config.toml
arch = "dit"
objective = "epsilon"
text_encoder_moe_every = 2
text_encoder_expert_mlp_ratio = 1
text_encoder_experts_per_token = 2
activation = "relu"
head_dim = 64
moe_every = 2
expert_mlp_ratio = 1
residual_init = "none"
beta1 = 0.95
shampoo_beta = 0.95
warmup_steps = 520
adamw_weight_decay_other_params = 0
Rows from block 3 of the denoiser of a small text-conditioned image diffusion model, named by matrix and row number. Rows with one number within an expert belong to one neuron, the router's apart. Each number is 128 + 24 x the weight over its row's rms, rounded and kept within 0 to 255. All counts start at 0. Numbers have three digits each.
Before each expert's rows are labels from the 100 images, of 14976 (inputs lightly noised), where the router gives the expert most weight on average: "colour at peak" is the nearest of a few named colours to the mean colour under the peak. Only what is clearly more common there than usual is listed. The data: regions of photos with short descriptions (Visual Genome).
# router: router (model.blocks.3.mlp.router.weight, 16x160, trained with AdamW), inputs 0-79
# up: expert up (model.blocks.3.mlp.up, 16x160x160), inputs 0-79
# down: expert down (model.blocks.3.mlp.down, 16x160x160, transposed), outputs 0-79

# expert 7
colour at peak: pink
router.7:132124120128099123171162153103171155150165095113111150094120123119127090122143130093095140132115135174096125106136073109109111163107144124108104136128130087137106116178180144128127178149117127117122110163107144121101143108135147127044133129
up.12:096120110098102152139143122133175134156121138116184132169098131099135151149124169091128108116096115118148170188122120134141111118148149164179144120110102137113109122147120092127116132139144145157124165122130126112113091135171115119146146161
down.12:141137122101145103137150093160188115123146154118187118156107114134157118143121159062117115112140122132129110154119148161131140118128137158101142111094172131127166118111133153112129124128123117097175140092122130113120133092109137152141142129
up.13:168124154133151082145103092117166098142099130119111160134169163145143126148133113131103143106094147090158120104161089129140158132142092146132140137120119135137124098113118076139108099128167113145111148132129139102031138132108120127128099106
down.13:165142169123133155126121128117145160095093121116131107118144092150118113102139115120168114118157099101098149092118138110146094127152177142127125087140150136127116180115130205133158105174113124127119130132144106098039092140149123172158154143
up.14:079119111090127153083101130138129159124136123161134097147149099146112135141105150109130122118144133153154094117147149130128088118120134142108138146158103127134169168129101097112146098112146146145134117069139165132113105124124151160135130157
down.14:091103114086153113048102155135108108112139149160127114133148156138089125137143137112151103109136125162132129106113098119146160139106124143132109138149175135126114126142161132140105123141144107118119117082142088129082141128149114078159133159
up.15:098151101156153079157090096129195147117102089122166152170149155144096131127109099158136113096105129148108125149117115115156118162101124125157139130112119112140114117153089095168185131136133153140095102096132133142086085116120096139137164103
down.15:109140122175141192161117156150142109141134092136172104107136093136106142135095072159145134099153116148153124091149129096157146123104150127132125104091125080169130125093149172099069097096142112083122103100147128098109142091131131137130116093
up.16:127138123158127124092117129137117112156081147131132184126164133099112132117157105165139095089135153119108123164090095130127092124155128104146148119096118106184144117109147149081146141133115158148110110077050135123140132096167119152141123092
down.16:135150102151112118108097116145141147084162129143131151138142140070144130141155107155142103080133120105138130153128085102149131132144088100104108113083137099130123098148116125141124126113103101116125107092102141141116117147104120105128114094
up.17:085123086135128122089106152130122126101123114138118158177096110139115155153089130172153155115101124162132111151134135110150142123110171163135135127143108148137101158145092178140155174128143115084091115117100129168160168146128120124143129121
down.17:116120106150148157115095098120127138131117111139105132130089127128090169135153138156100146119148096144115172129121159111155133137103105151139106107132167123141149098101153079119120131136112132166117097121102132130153059102162117110132114110
up.18:110144135133127144124111119104162122105122081137161159128061119125146154097089136120140163119099116127113122126169164140146124110078158199175148107148167153108069121124095099098096114122118094124126159151167127150140116149098095142160179124
down.18:089159101134145123116117117128179127167170114150146149117081121068150145093135125117109165124136121127130155144081150150134147151073089181110110114145108127099175152144160168180157130132170152105135157150132121135173142117144112104107094131
up.19:105119173114162103137113092085158078131118119170143152152110140130119146138156138117158138130158139107114151146125144123153136137134152112114139133082135120094114121146105133106111132133134121148086092128123115113117126140135135140110116135
down.19:084121169112161138148119166147116182132172105166152132119115100151138119129099144124106133135075123069134146118140133148137136106127094114140143123119117154070147119109155128152143142127136138113084088118104136160122107129102141111120140104

# expert 5
colour at peak: brown
router.5:117137160146149133161166195142168140180123137133111132123128112147150081154156132121120145117148141125114099098117094120075124143152100083123112107119127132099139120111169139119114104142128114159115122174103095142102146135125141113100134157
up.12:117138146108134124123140100088146124111132088150143107180119139106149143146147125136127153146138109129096134149163146128173114144112135144056129176116131090112155118082137109150108126075166132087143081149124140113112141157102149139129114145
down.12:109121150119116134137142133121141138134167104131139050081120131177137099133094129129145126130090136124159150095140147132108180101151141127120113105143132168101135136142123136151151130162129131106153105142098136130122126109120125000132151111
up.13:123119141155137086110107111163079167109128134159151145116148137108142107107106119156128142115147108128139139169141118141145126107159121148129174100114165147140118145163152135124138106101116136098154131100121169123148086151089134137160136131
down.13:097114118118139108124144077152154145112113151130157149123122158141150125150146148116105165157125130140106169179128136091127132100121157111129097172101093149165080110151141073103107143160157100119128172149103104115104093175133155160118120112
up.14:109112111119084096124120126116148136083121113143170165144153124141128144095136128128142089143131079112133132174171183121152116137119128116135179118098121122130127133162100110104115117074182122103145123095148144116120120134117062136114156116
down.14:092145160113106132164116121059102123124145130135120101107158184148160149169187163154112124142102109125119122091135105135123150107124128108125087112076113171085106149125130123104134101103090098141129110160129124142112164099144115142110135131
up.15:137149100134124131126135100128106125118117177128076128150142123088111132079096139118178120119116131110140092133164135168159122139150123148120138122120135143153151147212136149135140169128122127131122145120162183081099125115141136150125163146
down.15:150089142102096155154110132129157150177151119124117150099138195028143123095113137122121104132114107136131173140087132148124155133174139186116140110142171154114160093111149110124131114100109108059116138135110103128093136141116136070118152122
up.16:139137136143149102157140086125123119123111165157154140164143112109107112109125155136150104082123146143116157147107117153118101135086150121122131150116163180150111156146151091102151132152167137106155105076147160104162094094140149162137106129
down.16:150110095096129147123118165153084130126156118139151151124109122067119123130136120170119126116158117138159144135135082115137135192140082100085120145131124124112161068143124137129112097115119098170143143082167128116135101192094100128149131129
up.17:163132089123147137106099141110112138138145161095099157128122155122120141175112116131107145127119099113196112095171105129153083145112111129091128188121160143114090101162136134094124134136159150078123149158125142117158133138108130154103143117
down.17:196135152098154120135095115115123156148142142112103189116109118120125124174153106106174100119149163096074107097104096111120119095119130132135125133131124133139171143134125090119127127135160114144084130149136118120134129102159119162110107128
up.18:116127113144136095130104092123146106122085113164135190153168122123146116121125147191164136116141089114156164165155148096154101119136147153160201114094176087113114138160117132135128139096141147115124141144140134124154092151129111158149131107
down.18:146130107132143105110121135126128119134159120136146115135134117118126115135142129110131154117142128089098106095134149171139134164116166115139114145143117097152108137152169151126116108114100101123175140167130121114139106088166154160089076137
up.19:126129128142123086124099107135097136103110122081169185133158123132149127171110133131152091153114127108141195138160111111133129141129112099153170137100158099145132108146102100162108148109164135150124116127094103146145124131123127133160139120
down.19:130178154114106075161121084124107128130125162127127101161147153123075125147130140100130133123087114121153136076121169153154127126140122095112091131123131124134144111182149126109107130131105111138129084114109154150099120104118169148108117110

# expert 0
colour at peak: orange
router.0:167158145132139162166189135135133156179144099115143114109093097146120180140178097130125141129123143153106103081093124131104115127131113077107108134162133124119106124079117106119108123158107130160155102123138096132098144154127167112142095126
up.12:155142133106077112126120123131114154116142122137119147117117130159078165097136132136129102183130124129142147112133166149170124097102144138100138184115130110149122144159110127092128152152145141117150134104160135071119140150140118143127160102
down.12:145130120068137148130162194156079133141095151150120095114107134131103181099133152144152081193129156172139122138135128165160098147089108166165148082133110101144183105148135114148126142147132089130098134114134122095119129123110121151138126072
up.13:135103139151126109161140103132157107158103114138101136118148129099136069128121141101114112154137136121135200119110124159095187118152104128122149182114134087123175143141125097157110124119140133168136133141150148078090089142127116129120091151
down.13:142143156148114183134145129110122132093154108154085149092125133146166100115137145129125122144093104108104092050109134162110096144138124109139143102123116097127083094097119173101143085132112107108177111129162126105152119157143137188147162117
up.14:119171116147144179138087132091139117115158160073160148152100124110122128118139122126121134094124100109155131156109148117119123150150111122117146128116074134121154112137109118154132165114105101103094121137111160120127065147137167152119127140
down.14:175171113147116048148121132144118164120194111066147170150114128109129128118141124132146134078148149111130128147155126105139101102143116134115134131098158112100116121140149128094124151132163166114120130128129076115123170129140169123148169160
up.15:162125131144113130122136129160154127128173135072152146123127118190128210134124140172136133124145124127127098116141144133142122132121116116142130126144148134110097129138104130131102162136123149150145139132161131139119117160139148124176158080
down.15:098121027137128134123118177164075183152119174143116147120166115093121147156138145123109126124110168131135137145135087149105147160126155135162107113133085116081142153128119136128145165120143126109137130157119140147133132102125169122127166135
up.16:149134114106138147132123116172106102117084108097139137127133125094107169147132087170129120130140116123109114099183114101119136122155148164139135141148143169106135098104101095136115103135161115173126167094133104149123121161103061142178137117
down.16:136124088138114116117140176121104115137106157109118094103125097125121176143141124139107144137112132158113120124081086124124120080100144107119148137115089143090110182150129190152169154118129128098163100112132183163153151093128116142131162146
up.17:122158107113172156104132164148125155121155130127134159128114113123144148156157106146155128148154096103119096129163187098132152137148135151149131163146162139093147113152068122154132127132145159128130114094127093165133110188129109133142108110
down.17:106125081150075121108142166149121109125149181125111114147161112074133171169142122127095171135112136137106129150098097155126146111095134120155129112097118140082121153104126143132144155149116127094150107128119153176126170103141154132120139155
up.18:089074131135123121101116154114114161089146101160145143087117130116153132114162134092187128128173116132147122152166115108140133138123137123110137142157084162145102137138114118121126097157161120123132140179157152163103121163135140122162152123
down.18:086114059105126186115136116077169154121141136145121130154113129105074147126168141119093145121110099122080123133135127140139104120117147105131082079166104113090151155121108116170135141134127145101144142148146143125155148094169167123122133168
up.19:130162146138137117089123122152118124143156132088152174120129168153153152110107131176108118097107084141155098161126163134146113118088136132134125133170166131121123100130123107131079126109142175136123114099108127136141124130132163144158132117
down.19:166142141139118128116154113109076130132111155132124090118124091136125126095113129163126130075098159161164157104094064142136144151091157132160105083137130123081138129169121106133130102120148095125147133132109144136136141123150147136083144127

# expert 14
colour at peak: pink
router.14:124147156124159126175151176135162147209133105139138122107128089138112095102129143105112135159121130168139096127107144117110115145116136077097131120134147129126144118092135100094134130137133139162098106166132134093126145119112160114114148127
up.8:092119094115100128123109120141095111110085192138075146151152106109126166079141092110136130115151118080175157138155135085109143121139107123159167117143144138128139151160136130153103138099162130133129127115131117096127141170123126164149146104
down.8:126167114142123160132138130156165122198141119149128076138140137115137126111126128121108150123126138161147139117126119135173125109159118165125094133127133086157138131131138165110143144116138097183144134114080135147119122145141102132097163091
up.9:133139070139152111139120097119090132035102121117146164166144148134151157161116166107147175136121092104157133129147137122154118137114151131139195118099135103139151111153120135134118114076148121126137117102129134134128126137149081138122099157
down.9:174118152114106143163127196149144104176136156105131133141149139134178142119131080128087149130119159120134153146102136152142151174089160173134098122152132073112146139151135114131132167112109123114086137147162155118116079154150152145108130123
up.10:114132134126127117076109146122102135075123133118119164154141135094112135127092122155123126104152100109124110163165160133141113125164128135152193114106134115153094132133147103156149117105184151134144183109127111153145081155184086156131112113
down.10:136127149124139105166145139100082135138098115117138121131132116116093143141109152132158125190115156142148123096130207174130112139122108162145112095154112114139121110125154139150162182109134138109117048136135128135129099131108112137138096153
up.11:069120097119122118127138148125120086098094166178105142147156123108129124164135129130118128117110096126131114165126131122130138124130116104168157107136100137152155159153130178182112136074134161117147125098132084124160135107112129172133105119
down.11:117131149162072109133127067132117125145131087127107132119120139099092053091123164139155123125143136124109109114160097110120110152148121123104073162138108147090129069098104093116153145131102154138120093147124108114144114174112097100134099160
up.12:147128124126139120134123093128120101129104170116102140146133167130100117084149115166167082082100126125141092150155107077116111150138087080144134138133136112139141127141126069133111115112141121150123119116078118126053161097151081161158143146
down.12:159124120146098130141125144114106141106121129125127169140150100121073129113125123141118088125183120104106104146125108092120121141121149072123107128121124114178131100116128160124137121106141124128126103151146145093058115149168109112141109151
up.13:124132124141122139072129183161120177103123136171166139112145108128124143149146117137131147126124135095111136157167087164124150173051141130133144148154115162120111110111118110124159122124122130124142151128122145108122148144139114150150128127
down.13:115121087093099147126160096086151140101145123136138148131112158110129132125147078148084165133113122079136117131142166101127125133111102093090170156131094119096103129123116144119161159113112141084139086140136175125093104108132117063127127091
up.14:119157117120135133137125093117125121104108127130131155127116108142106126090157116122138115150154121115065157143126096135124147129124179141138119196117113143149135159153159134137128107074120115140167115078158112140189098119159116145148135121
down.14:120113082131133128135126137127095142103099110123143137129114151129116166124135116122140134153149128132154117154135131122132122122133086153101137155130123148125128118180137122124146089102130140132152128079138127136168135124131120092156116138
up.15:141110116169132112112074093120108101114091134142148159157115094080130147133142112116167144071135063069136119127167130144117153108146094135135169158134135109139180110129118144167124090095167077121134138110082101101147128139183130176179145138
down.15:113121122125112106116187132128114121150151144102118117136104153138134156149120171109127151116160129096123157149141106123147140138151101132136139154133120162167143139168114157097198150134119088133107141119111127150170160140151117097136101161

# expert 4
colour at peak: grey
router.4:146137110139142149152149170140157140136142133108114138134099157143101105062118139094102100103109142121088128126125074106120142147131131124135124101162132056120105140198160162135140141127100124089136144153114138125178125113128143111124135139
up.12:105156120080156101138145114151155122126115115111114117163145132151136143176140179136143132142121110159128155139138177148169143144135121156100132145138117137100157108131101128145138167127156144180106086140146129097090092148090123100127129160
down.12:104145123142141091127123129116122121146167132143104135100147083182163107124121118115125137114103150135149121124104111155141143092139094096145196114150124120123114119088149164133118127092147130123147116121129138173157102152099131190098145104
up.13:119117110156134115154135127121153118167123101130133157123131134103131149170108131158099094099121140123139121125138121158104151127108071138102144148129158117122091144163111104144122115121159125118076148118139088122173106134083159152140135154
down.13:124133133170132133156145136138096141093141080149128135117117090123113132145118097171138089095097128147161134122109107157068108142117188145123099122141126145122179101108145129127115109124138139122091137111119147174155123146169146112127122141
up.14:136128136132068118129103135126083129155100143132143157087103167130116138136150138129164165145100088124123098134080115129126120135112105149116151167169142115052088172110130131107121100115123101116139061121122091103126108134133109129141123162
down.14:120134106136120113124100140092141132119140109112133090118103086088156137178100165174144150133110189113133150135136105142125139117137112130166158104164177094096135108116123106114132142106135146124156097133182152144126131150104103135106093134
up.15:147150102143108112156143118132120149088127147172094160163142145053132124123142132190121095141097089120125136126099163146133147150105145129133136160104163126144174111123122140137144128125152098130100102106137107130087164159135155167159117136
down.15:122137113171105128173127134111138117122132141168096172166149121078147133123123138190135082139173146109141147123161138169114121125093094089108105107095093097124122148125094099100140136121108155106122148131135154127107121159136174110117112154
up.16:104178128138127095148113101119137108108112105117137157136163154143100151123112113118165136111091134161126081154143124142152088141113120126142146140093124134140136135185089141159140117127130139135072119090154152142070090132109075106132157137
down.16:122151142149141147133133150119115136141163141138121102093140128118119165124087087123112150124159084174155149093148143142139158120110163131149135115121138115147128131068146132124123088082152104082108111157132096113123126110121093098143133112
up.17:103131122139156098072136124130170114077089132147115171147187138142119164164124132154165084124117113125140126129154099103138150111121113140150178089123180145144126156139112096119100133112158128133113148099119112143123109163150131151162145140
down.17:089087123097133127154115134106100212126148161089066118143128107119088145141107147144142145103137138100134140153146124112101104153151132135118142107127118152117105105084178124162101121118086128121152142107107127141143102131126103101161130135
up.18:118124102152151137106088110154136123120100153142102140143169143126154165127116172146195117144102161144156101131160160163170131101112131142080171121126167159142116140128142098120124184086183117141113141090111149129114129139113138161137137097
down.18:098114110148121096135150056132136120120102105128121168135117126112157156148122108139118143117134116105172163194088167104156174099131142166141131146145110097106121125151133143125095142123139131100136125130141165137099104155113118073128083099
up.19:103156095125172125100118101110132113120107135108129117129131128134126152129116154140133137163148098130164161151149180105133149176116106161103183082123130145119161124123110145143116110085168160156136146138137141155123137154129121161149099120
down.19:096141107181097110090086141133117131164143110152077115162134171121123116136145118140100123180111097135172086108106112135160105111101122146161128139084134158121127136129164145140140083123115154108135137132098137078139096133131143151108149130

# expert 3
colour at peak: black
router.3:148141149083137135127175160106153132126115116126105094124119060161142127143123104117093151180146113128104137133131108166108153140138145151139111114145111195085106079099197188104127141136126167107126137150110126133170093118101170100124111129
up.12:117131093104151112125104148129140120140118113139157141135157114126135128164141113115096133139170109108088137139129126179142110147116161170153138135132132147135114100116119156136167125126143174142118117111109103107157036164095158151145104063
down.12:124159119131171121092113120157110133138160161147138133111154142138184129150111103135135164134096138109158128094122146147160141138081123126131123121082134154136120177121094147114093093145117090091123135105143144115198190144126181149092124093
up.13:112115096164191106142133155152122140117110134118159133105151122106153109155115148175121159135116149128134120150146117115131137106134119138133139128143098110152126095097102106119154114114122134181107155113065159097134137124134075148179127129
down.13:127132095145126101135140165127146083122163128120147157123131140050179141149152144138114118090138123148154087115091077133152127103084131111126125138100115140093132116171109136117091157116123111118098120140079157147094181126096114073125149141
up.14:146134124119115105130138181090144135098172102129117178136127160127111143128118098142111104170118084115113140132171125143120087143103135134134130148126123099141114104168164136109141139137131148087136116163111125100149131135084164168134147086
down.14:129123115108144089150148104177089133181121134150126137167122112126122159109136124093146119180160178123153102148123158140144103106112126139115087141127128115120140152085096125127121140150109113111077138143102081153147142113139149065122100126
up.15:117108128160146122117157174094133121118119117144136125119114090126165150168116118105088221163138097116136181109118132155144180135122157183131143148100133133119150153137112170132116129123157122138132110106153134133200121163133143142123086109
down.15:105153169164186145096172078132133102135118141147134157134128144135160159124152134121141178130112125117097119118130163154148108137140097171162096126122146164108093102118107100110124127128105117139136134125150107165232100161144131131141146107
up.16:138149151110143137128133125141125132085130130137125146080124129111184094094111132140148134142126145082103134132127145126157109119122109158128138138140130113149145119120136122165126151037115139093117142081162109157141153160137127163153133148
down.16:113140161092103140149114116143115116093115143158101086133142126153137146143184140131140128155146120097099097137151162152161119105152124123100123090138110156171135137172101119097145148130157120162120145109146145096098149112164151040118124151
up.17:106106086165107119145121113137153109153122150157082133111119149133154199152123150126126160126123110135190096138106127129104160168130095129095126137117128133116150151134089112153147140122151128149125122136126104132088132142149143167156124112
down.17:122137123172134096132133167129193165111082135148105111120136128160130144135137108124134164113145160160091117121159126106101083092129151099137132133103133174128110135101140112118114156132122163093124140103122153174116176160109157092104120181
up.18:129125087181152123145122091163128114157096132111097129120156143122168148171130121126122155081104135134174108157152108144082125127128103141093137120132102124124107103144076084127149107075167113126104152100095128164114150118121106169141118100
down.18:150147140162146102149151142121119134100070132095106099115114122143166156143130120110109132064140140113103117129101099131099088112123170145164123134127141124139119125098145123120114149165123136075080164125126124123115164095137112086092126133
up.19:099113116157078132129116095132116121125104137147115119182150108074140197159122128150157109132149116129128127122119133139124110093164121143124132135109117129132128137118118099123138114139153125180163138115140102134101102126130150184160111127
down.19:121144089122129118155150115117102178150164109131139101136122111172123097096123085116157153124159132140141145116123123113123121138122109159103120110149161169103130105166128101125109124139134125037088136111098096128138067164156068177105100099

# expert 10
colour at peak: black
router.10:138133137113146150170165166105115153142135115126119098112116092164116110118153113115120146149139121143094089117100111143103123126132127118125128115128140103104090105085190166109133138121097133085150144145120124142147151087130172090121142130
up.12:088149153124120138119090129083130132092119126144169148145109150144100185143100140133142158144118147123127124178131138099145128125112128159157138119111096184146110108129131123136163117152150153082115142111087113137106134100134170146137147134
down.12:118137122123142136144107121166139119152169124123157102127102119063083084170120103143146172128141086090116141138140125121117116141103122143132130109104175135107159123160127128144116114101129103083113132123106121143094095082131178135148139116
up.13:147129081123204130107104146099110099100115123142155144143137113062112136092087128135106143126135123127145135124153140123157140114123116121175155061105106104141121134163118145123111117159124158061120139116106138130120130134140103171158118151
down.13:139136103122101121128113155147148132127078147122102091124108082193112143135149162137118124122128119146155118116133110132146142123126141096128137078127159127135128127093126112134131160193123140154150116122203151110140144104096157201082133144
up.14:123137102131109143106117154140097147126097123119137117117148084124123140121084095146103116134125084127156145127133097122109117108104142123157143152130122122175130127115132097124129123151118141117148159095146117139106145128111114138163144129
down.14:157121149135130138145134110127145080155147143117121106128115139141102098130078125125144113122162122189150160129127106116120120155166195159140082082133162137146089148132107152126116134145110121167140121146093113078121143118143110114182114114
up.15:133106097133118154084116135134127128092147111165144148139127110119139136103123176098131176147132065141171155152155134103154097112093161142101145103115168114178106127138095149089082142113151109155113129138171071151160130121098130151147128105
down.15:140135097139165131102134105080137136163146131144112138134123154101122154103101153157115128140103145161094144140103127125120148097075107156140109120174145159105154150125144088164118128158138160102087152140143200166170101121164097146108112110
up.16:117145125142097144092115095089109128073082124136125132169117118063097174086113095140138083134119116112104141130143092134136138102141122114169144145103109143123120127164156154115106123103104142118173128104147141127137104148125094072122132121
down.16:139150169149157140123137107121149120153146126126127114125147124157120125105122105138132130088122133089109100103112136125142119120128150135143087110132178176140116141132124110124101117178136125092118120134124135117130130144160103022068117151
up.17:089102163096103115148127125159132143103126105126118132143124115122132120113106129117119138145116075088115136145148131133171171156154120109152176154143170142121153145166098150183086128108183153134137120121162121126130083161140109161143120145
down.17:133119147106151171098140158088161133140173119133096167154121133127128125131137164102148165157131136125130114099117129133120147097137134089095090102125137182102130120137109109113141138139148137123149102139153155156177135164111105087110149135
up.18:139132167165139111169114138127124127084120117130099125088135144129162090120135157109142175068177140109105144138146153127147116096140115116161153119125124113140170106121114120171107118128155158120092127110191106139112137157151124142148138162
down.18:144132111093150131146127138180184106158128166164109140143135142121082129108130129121108155111146148178164106125130175105103168121150136116141150126140158129138144125093109140120141164112118119107088139121170101123089110132144123124122147125
up.19:159105149069164196090147156136114125127132174097139123129132120112145101142112167120150137109134089100158125119157156136158135097158152142103145173167117145106144114120154098089091153097164118114108133123152161108127128173120143184155089161
down.19:159138169106155103134112103105111125124169174123100152104135095118171089103134128087119128129095136087101140169099091134125122155156116116162104146154140168146095127116117141150170155127144135128150123129157136090146109172116166060087138126

# expert 9
colour at peak: brown
router.9:137124141136124131151175126100108137097120113127136115153130084154110160135151116117137117142132147162085160098113111147129128114156151133145141157143131112151127132137187144140131147163118146137185152126165132143090127117137164107101152163
up.12:107144101101119138117135140134132108110105130103105166139140156139150124122104114093166128118128076069175111158118138115141128147110130174128167114126178134142120136162109151090139093152162148101135154154137111128100110153155086183137130124
down.12:129114117114148138118151168127111142134134133126100154166147145103129157111127131143098130145093149068137134125127119104134064143163076117106141083133100151105112113124095145120117117095139181135111111140103143133156149164143083135168124161
up.13:147120123136136119157145118142131148124117127133127108125158145121169128184151130112077135154106090123116162145098118185123162153133090129096133149133114151112147118133131121178136102118140158117122133130131125129148079159102137182133099160
down.13:113154163145108170122118119126137086092105105149149134108160113134151165143131094159129124110097122099054118131139166148141131128159107122160117138159139173178104134110101126092116093119124120099172126111163156114171138133144158026108131150
up.14:119163100128159101107119148109090136115117109155099140162162184144125148104088136117124059100157118144144127144084128113115136084137070154161140143119148140183175131082132109146071129113103123185156131098127096120106103150076116154140134140
down.14:133133122112160152107118108175158165164142119156108159181147097131115135130151103118127076116098128149134119089182113099127117165108151138071130152105088115149107108163114145142173137128159123103144142104159135185118127138158131113093108140
up.15:084105104126125154115119101083152097144119099164180113120106104091125116125140116114125144165148094145142126150161150120136129137096144109084139160122071078131171162090136102105134149115158141083131115137110116116166113142112140167127149151
down.15:079132166088125142114132141122168162097178078139138121132084136115102113135117123150124113116090157142139139087110102132121112110096130136149138151139177150127111107134102135150115191133119142109136095106096134145138115113164121066125143110
up.16:109123099144141121140088103117137088107102121141128111137110073154098129110129173149142131130130129128141092095166085145152087116156109160121125151116154167129162151149112107129150132130141149171110109143151129135106071134173137181123150159
down.16:103110127103130135116123176116124127147123113100157126134114139102135150127150161109115110157126128136128147186140177135123157118139091156138072098153143146139147134071159143102134159141100138121117122113096103150110131135121128122144125126
up.17:138110102107169114124121117129136128124127137097141113182112044127129160140140170142119114118128123150151135133139174146143151101125104091142141109126110137121135118126121135109137118171154150098144140106150118120131100136168145202153115151
down.17:132130146149071169107136138170145102110130129126133132077104110121090163111142155117107167130135092122115154097103135124139166124099146093133109108096188151119147129109141128143163107101102127150148085141111163136122120114146144191159155110
up.18:084114121142152103150098119115136086159147078117140119137128134143114124108139146121172096111125086147135096095139178163132100090135104126135139123109137107178206150122100101166133134122148140152121125145122129170126102155091141153178143150
down.18:090134170119117128136114143131150181131171118163101135171125125129133107123144122118128107118154141140137149078155134137166130130099163120122116170114128155119083119109116171116120179125096109134079132142124134171151170107164113081111140126
up.19:131122149106099170153121144131113161163124143164105108139119168159127174156136114127153151150152115134171112130109163117138149118104084111109120176133099186097138149082071110127143117159153123147080109111115125126100134190156156154172114133
down.19:147154112102083140133114127110172141120142112136127183110160084118105140110178124147125131118093136102057088109143149127121115133129135076155124096144137123124114130134132117128126164170159154129160114108131154142158115139130141104074139149

# expert 1
colour at peak: pink
router.1:089143135134151131147153117159149156169114113127124082111131071146114120134135143142150130123170135166140072138135121113094123128136150119102121125150140181097157131067134065116129125150137127168141134109147111136093143132154124130111141142
up.4:088173133097126102141155122132123145094098117110110115154143109136119147175089148147175125123159111185158132129141198115139114115100151165158133170130146176143124083143113096123146155164146123181107128103134115142081139141146140142145146104
down.4:082122100137149106141159137125154119146098147110079122091115135139099087161133148112125106101134127188146085095105151112131122074110123140119122094133111185123158133129184165147125111131108149117105116132139149150101149091069132122111151116
up.5:115139136129107109148126147149108128085106127113118136171139095129128127164104127094173104077138135164152129164120152145136135137117136181180143153132152171110132096147121106136148141126156142129114136091141110199075138147118151144128135076
down.5:146137102137172150109102097125153148176075173117118088135143201147109134121143167112127098107144096160138110139152160123149134096102114159116124069111098143107120144124162175102163118173111096143104116146138142117095128087109130122096114101
up.6:113163122057100140084141161115088084105121086151135160147120082135131137148113116095139095128125081138126146100134140119155147097155179134102140158156118154156114098155145137131132147114120121094117109127115123102172112154095152175126136149
down.6:129139121137147108140135090138090120167099136145122107111111096137140156123115095079083130143102140199176107162087115171140114112147101130146111137139164127128114124078106128116109128137140124139135089114120117145163139173141160067111146137
up.7:132138124123128112101105117127146105088111089114169137107095091101190128138130111158146170145118116108119162133140163102178162140130165133145146118156110136167141106104140100146084117089119152142168115097106095146122144108162119147171089109
down.7:117139094142131106111159154127134108126099121096157121139104102127140105162146184163092157129108161125141086111110084122182125096090108122141121133131115148107132123140117107120161204156137139145183115137122165140101162106101128107136149164
up.8:064123097137156114124109103152104130167107127133126137125117115181118139105117165138136107103145137097200113098119105128132135117160089134141142141120153139155161170102084119147111128118130117165135139125125107119123094156123096143156129133
down.8:101149101134125132100094166096101144075145117117137109125140129140145125093159105130132127103128118139086155090139092114140167142145113087105102104119124115152091091142161164108145123141138123098163147111148131161153101180144083141121129127
up.9:190127128162117125139119095133104139157063095098181171148085122095161165117131129141129163120120182119125135106127149123142104140134097102112136132125166129155094156093102106133087140121103071145159137082161121128134117164130123148176123096
down.9:156129074156108144122117180118115136158135139092153149134096127093155120119150166136112138123104097140119152139144101126132161110154186105146138105128082134087151131125142172139164203112151162099173129123118148161148143127120149134134151154
up.10:139175121123156097153124196128127135102131108135135151101112168148132109096138122139147152117149089113154122110146178120116110124106123138140136175120155127141118171179164127154118149161140145165102136141142139136134155143141150127142162067
down.10:144152114107124168150159082152176148127138153123101130118123116127102117123114132146115184107138111159139098099120132141125118087099116122133090085111146144136185088128126114122131129086110111097082133185142144130103120104112153163058135105
up.11:154102146162135129157148115126153112152104122128139128110158122084135101123117160074101117142131130107147204124115083154109184110116090139136154175125154085131162153141121099131120118109159125184119126138168141093084080162107127148119078153
down.11:151135147128138142121185146101116127111163156131095143084128131146172080117141161116138132131091131127122066057114124145112096124116143117157150097135103119118068101111114190115133100164125118101140131141147144119138138115131130183113184140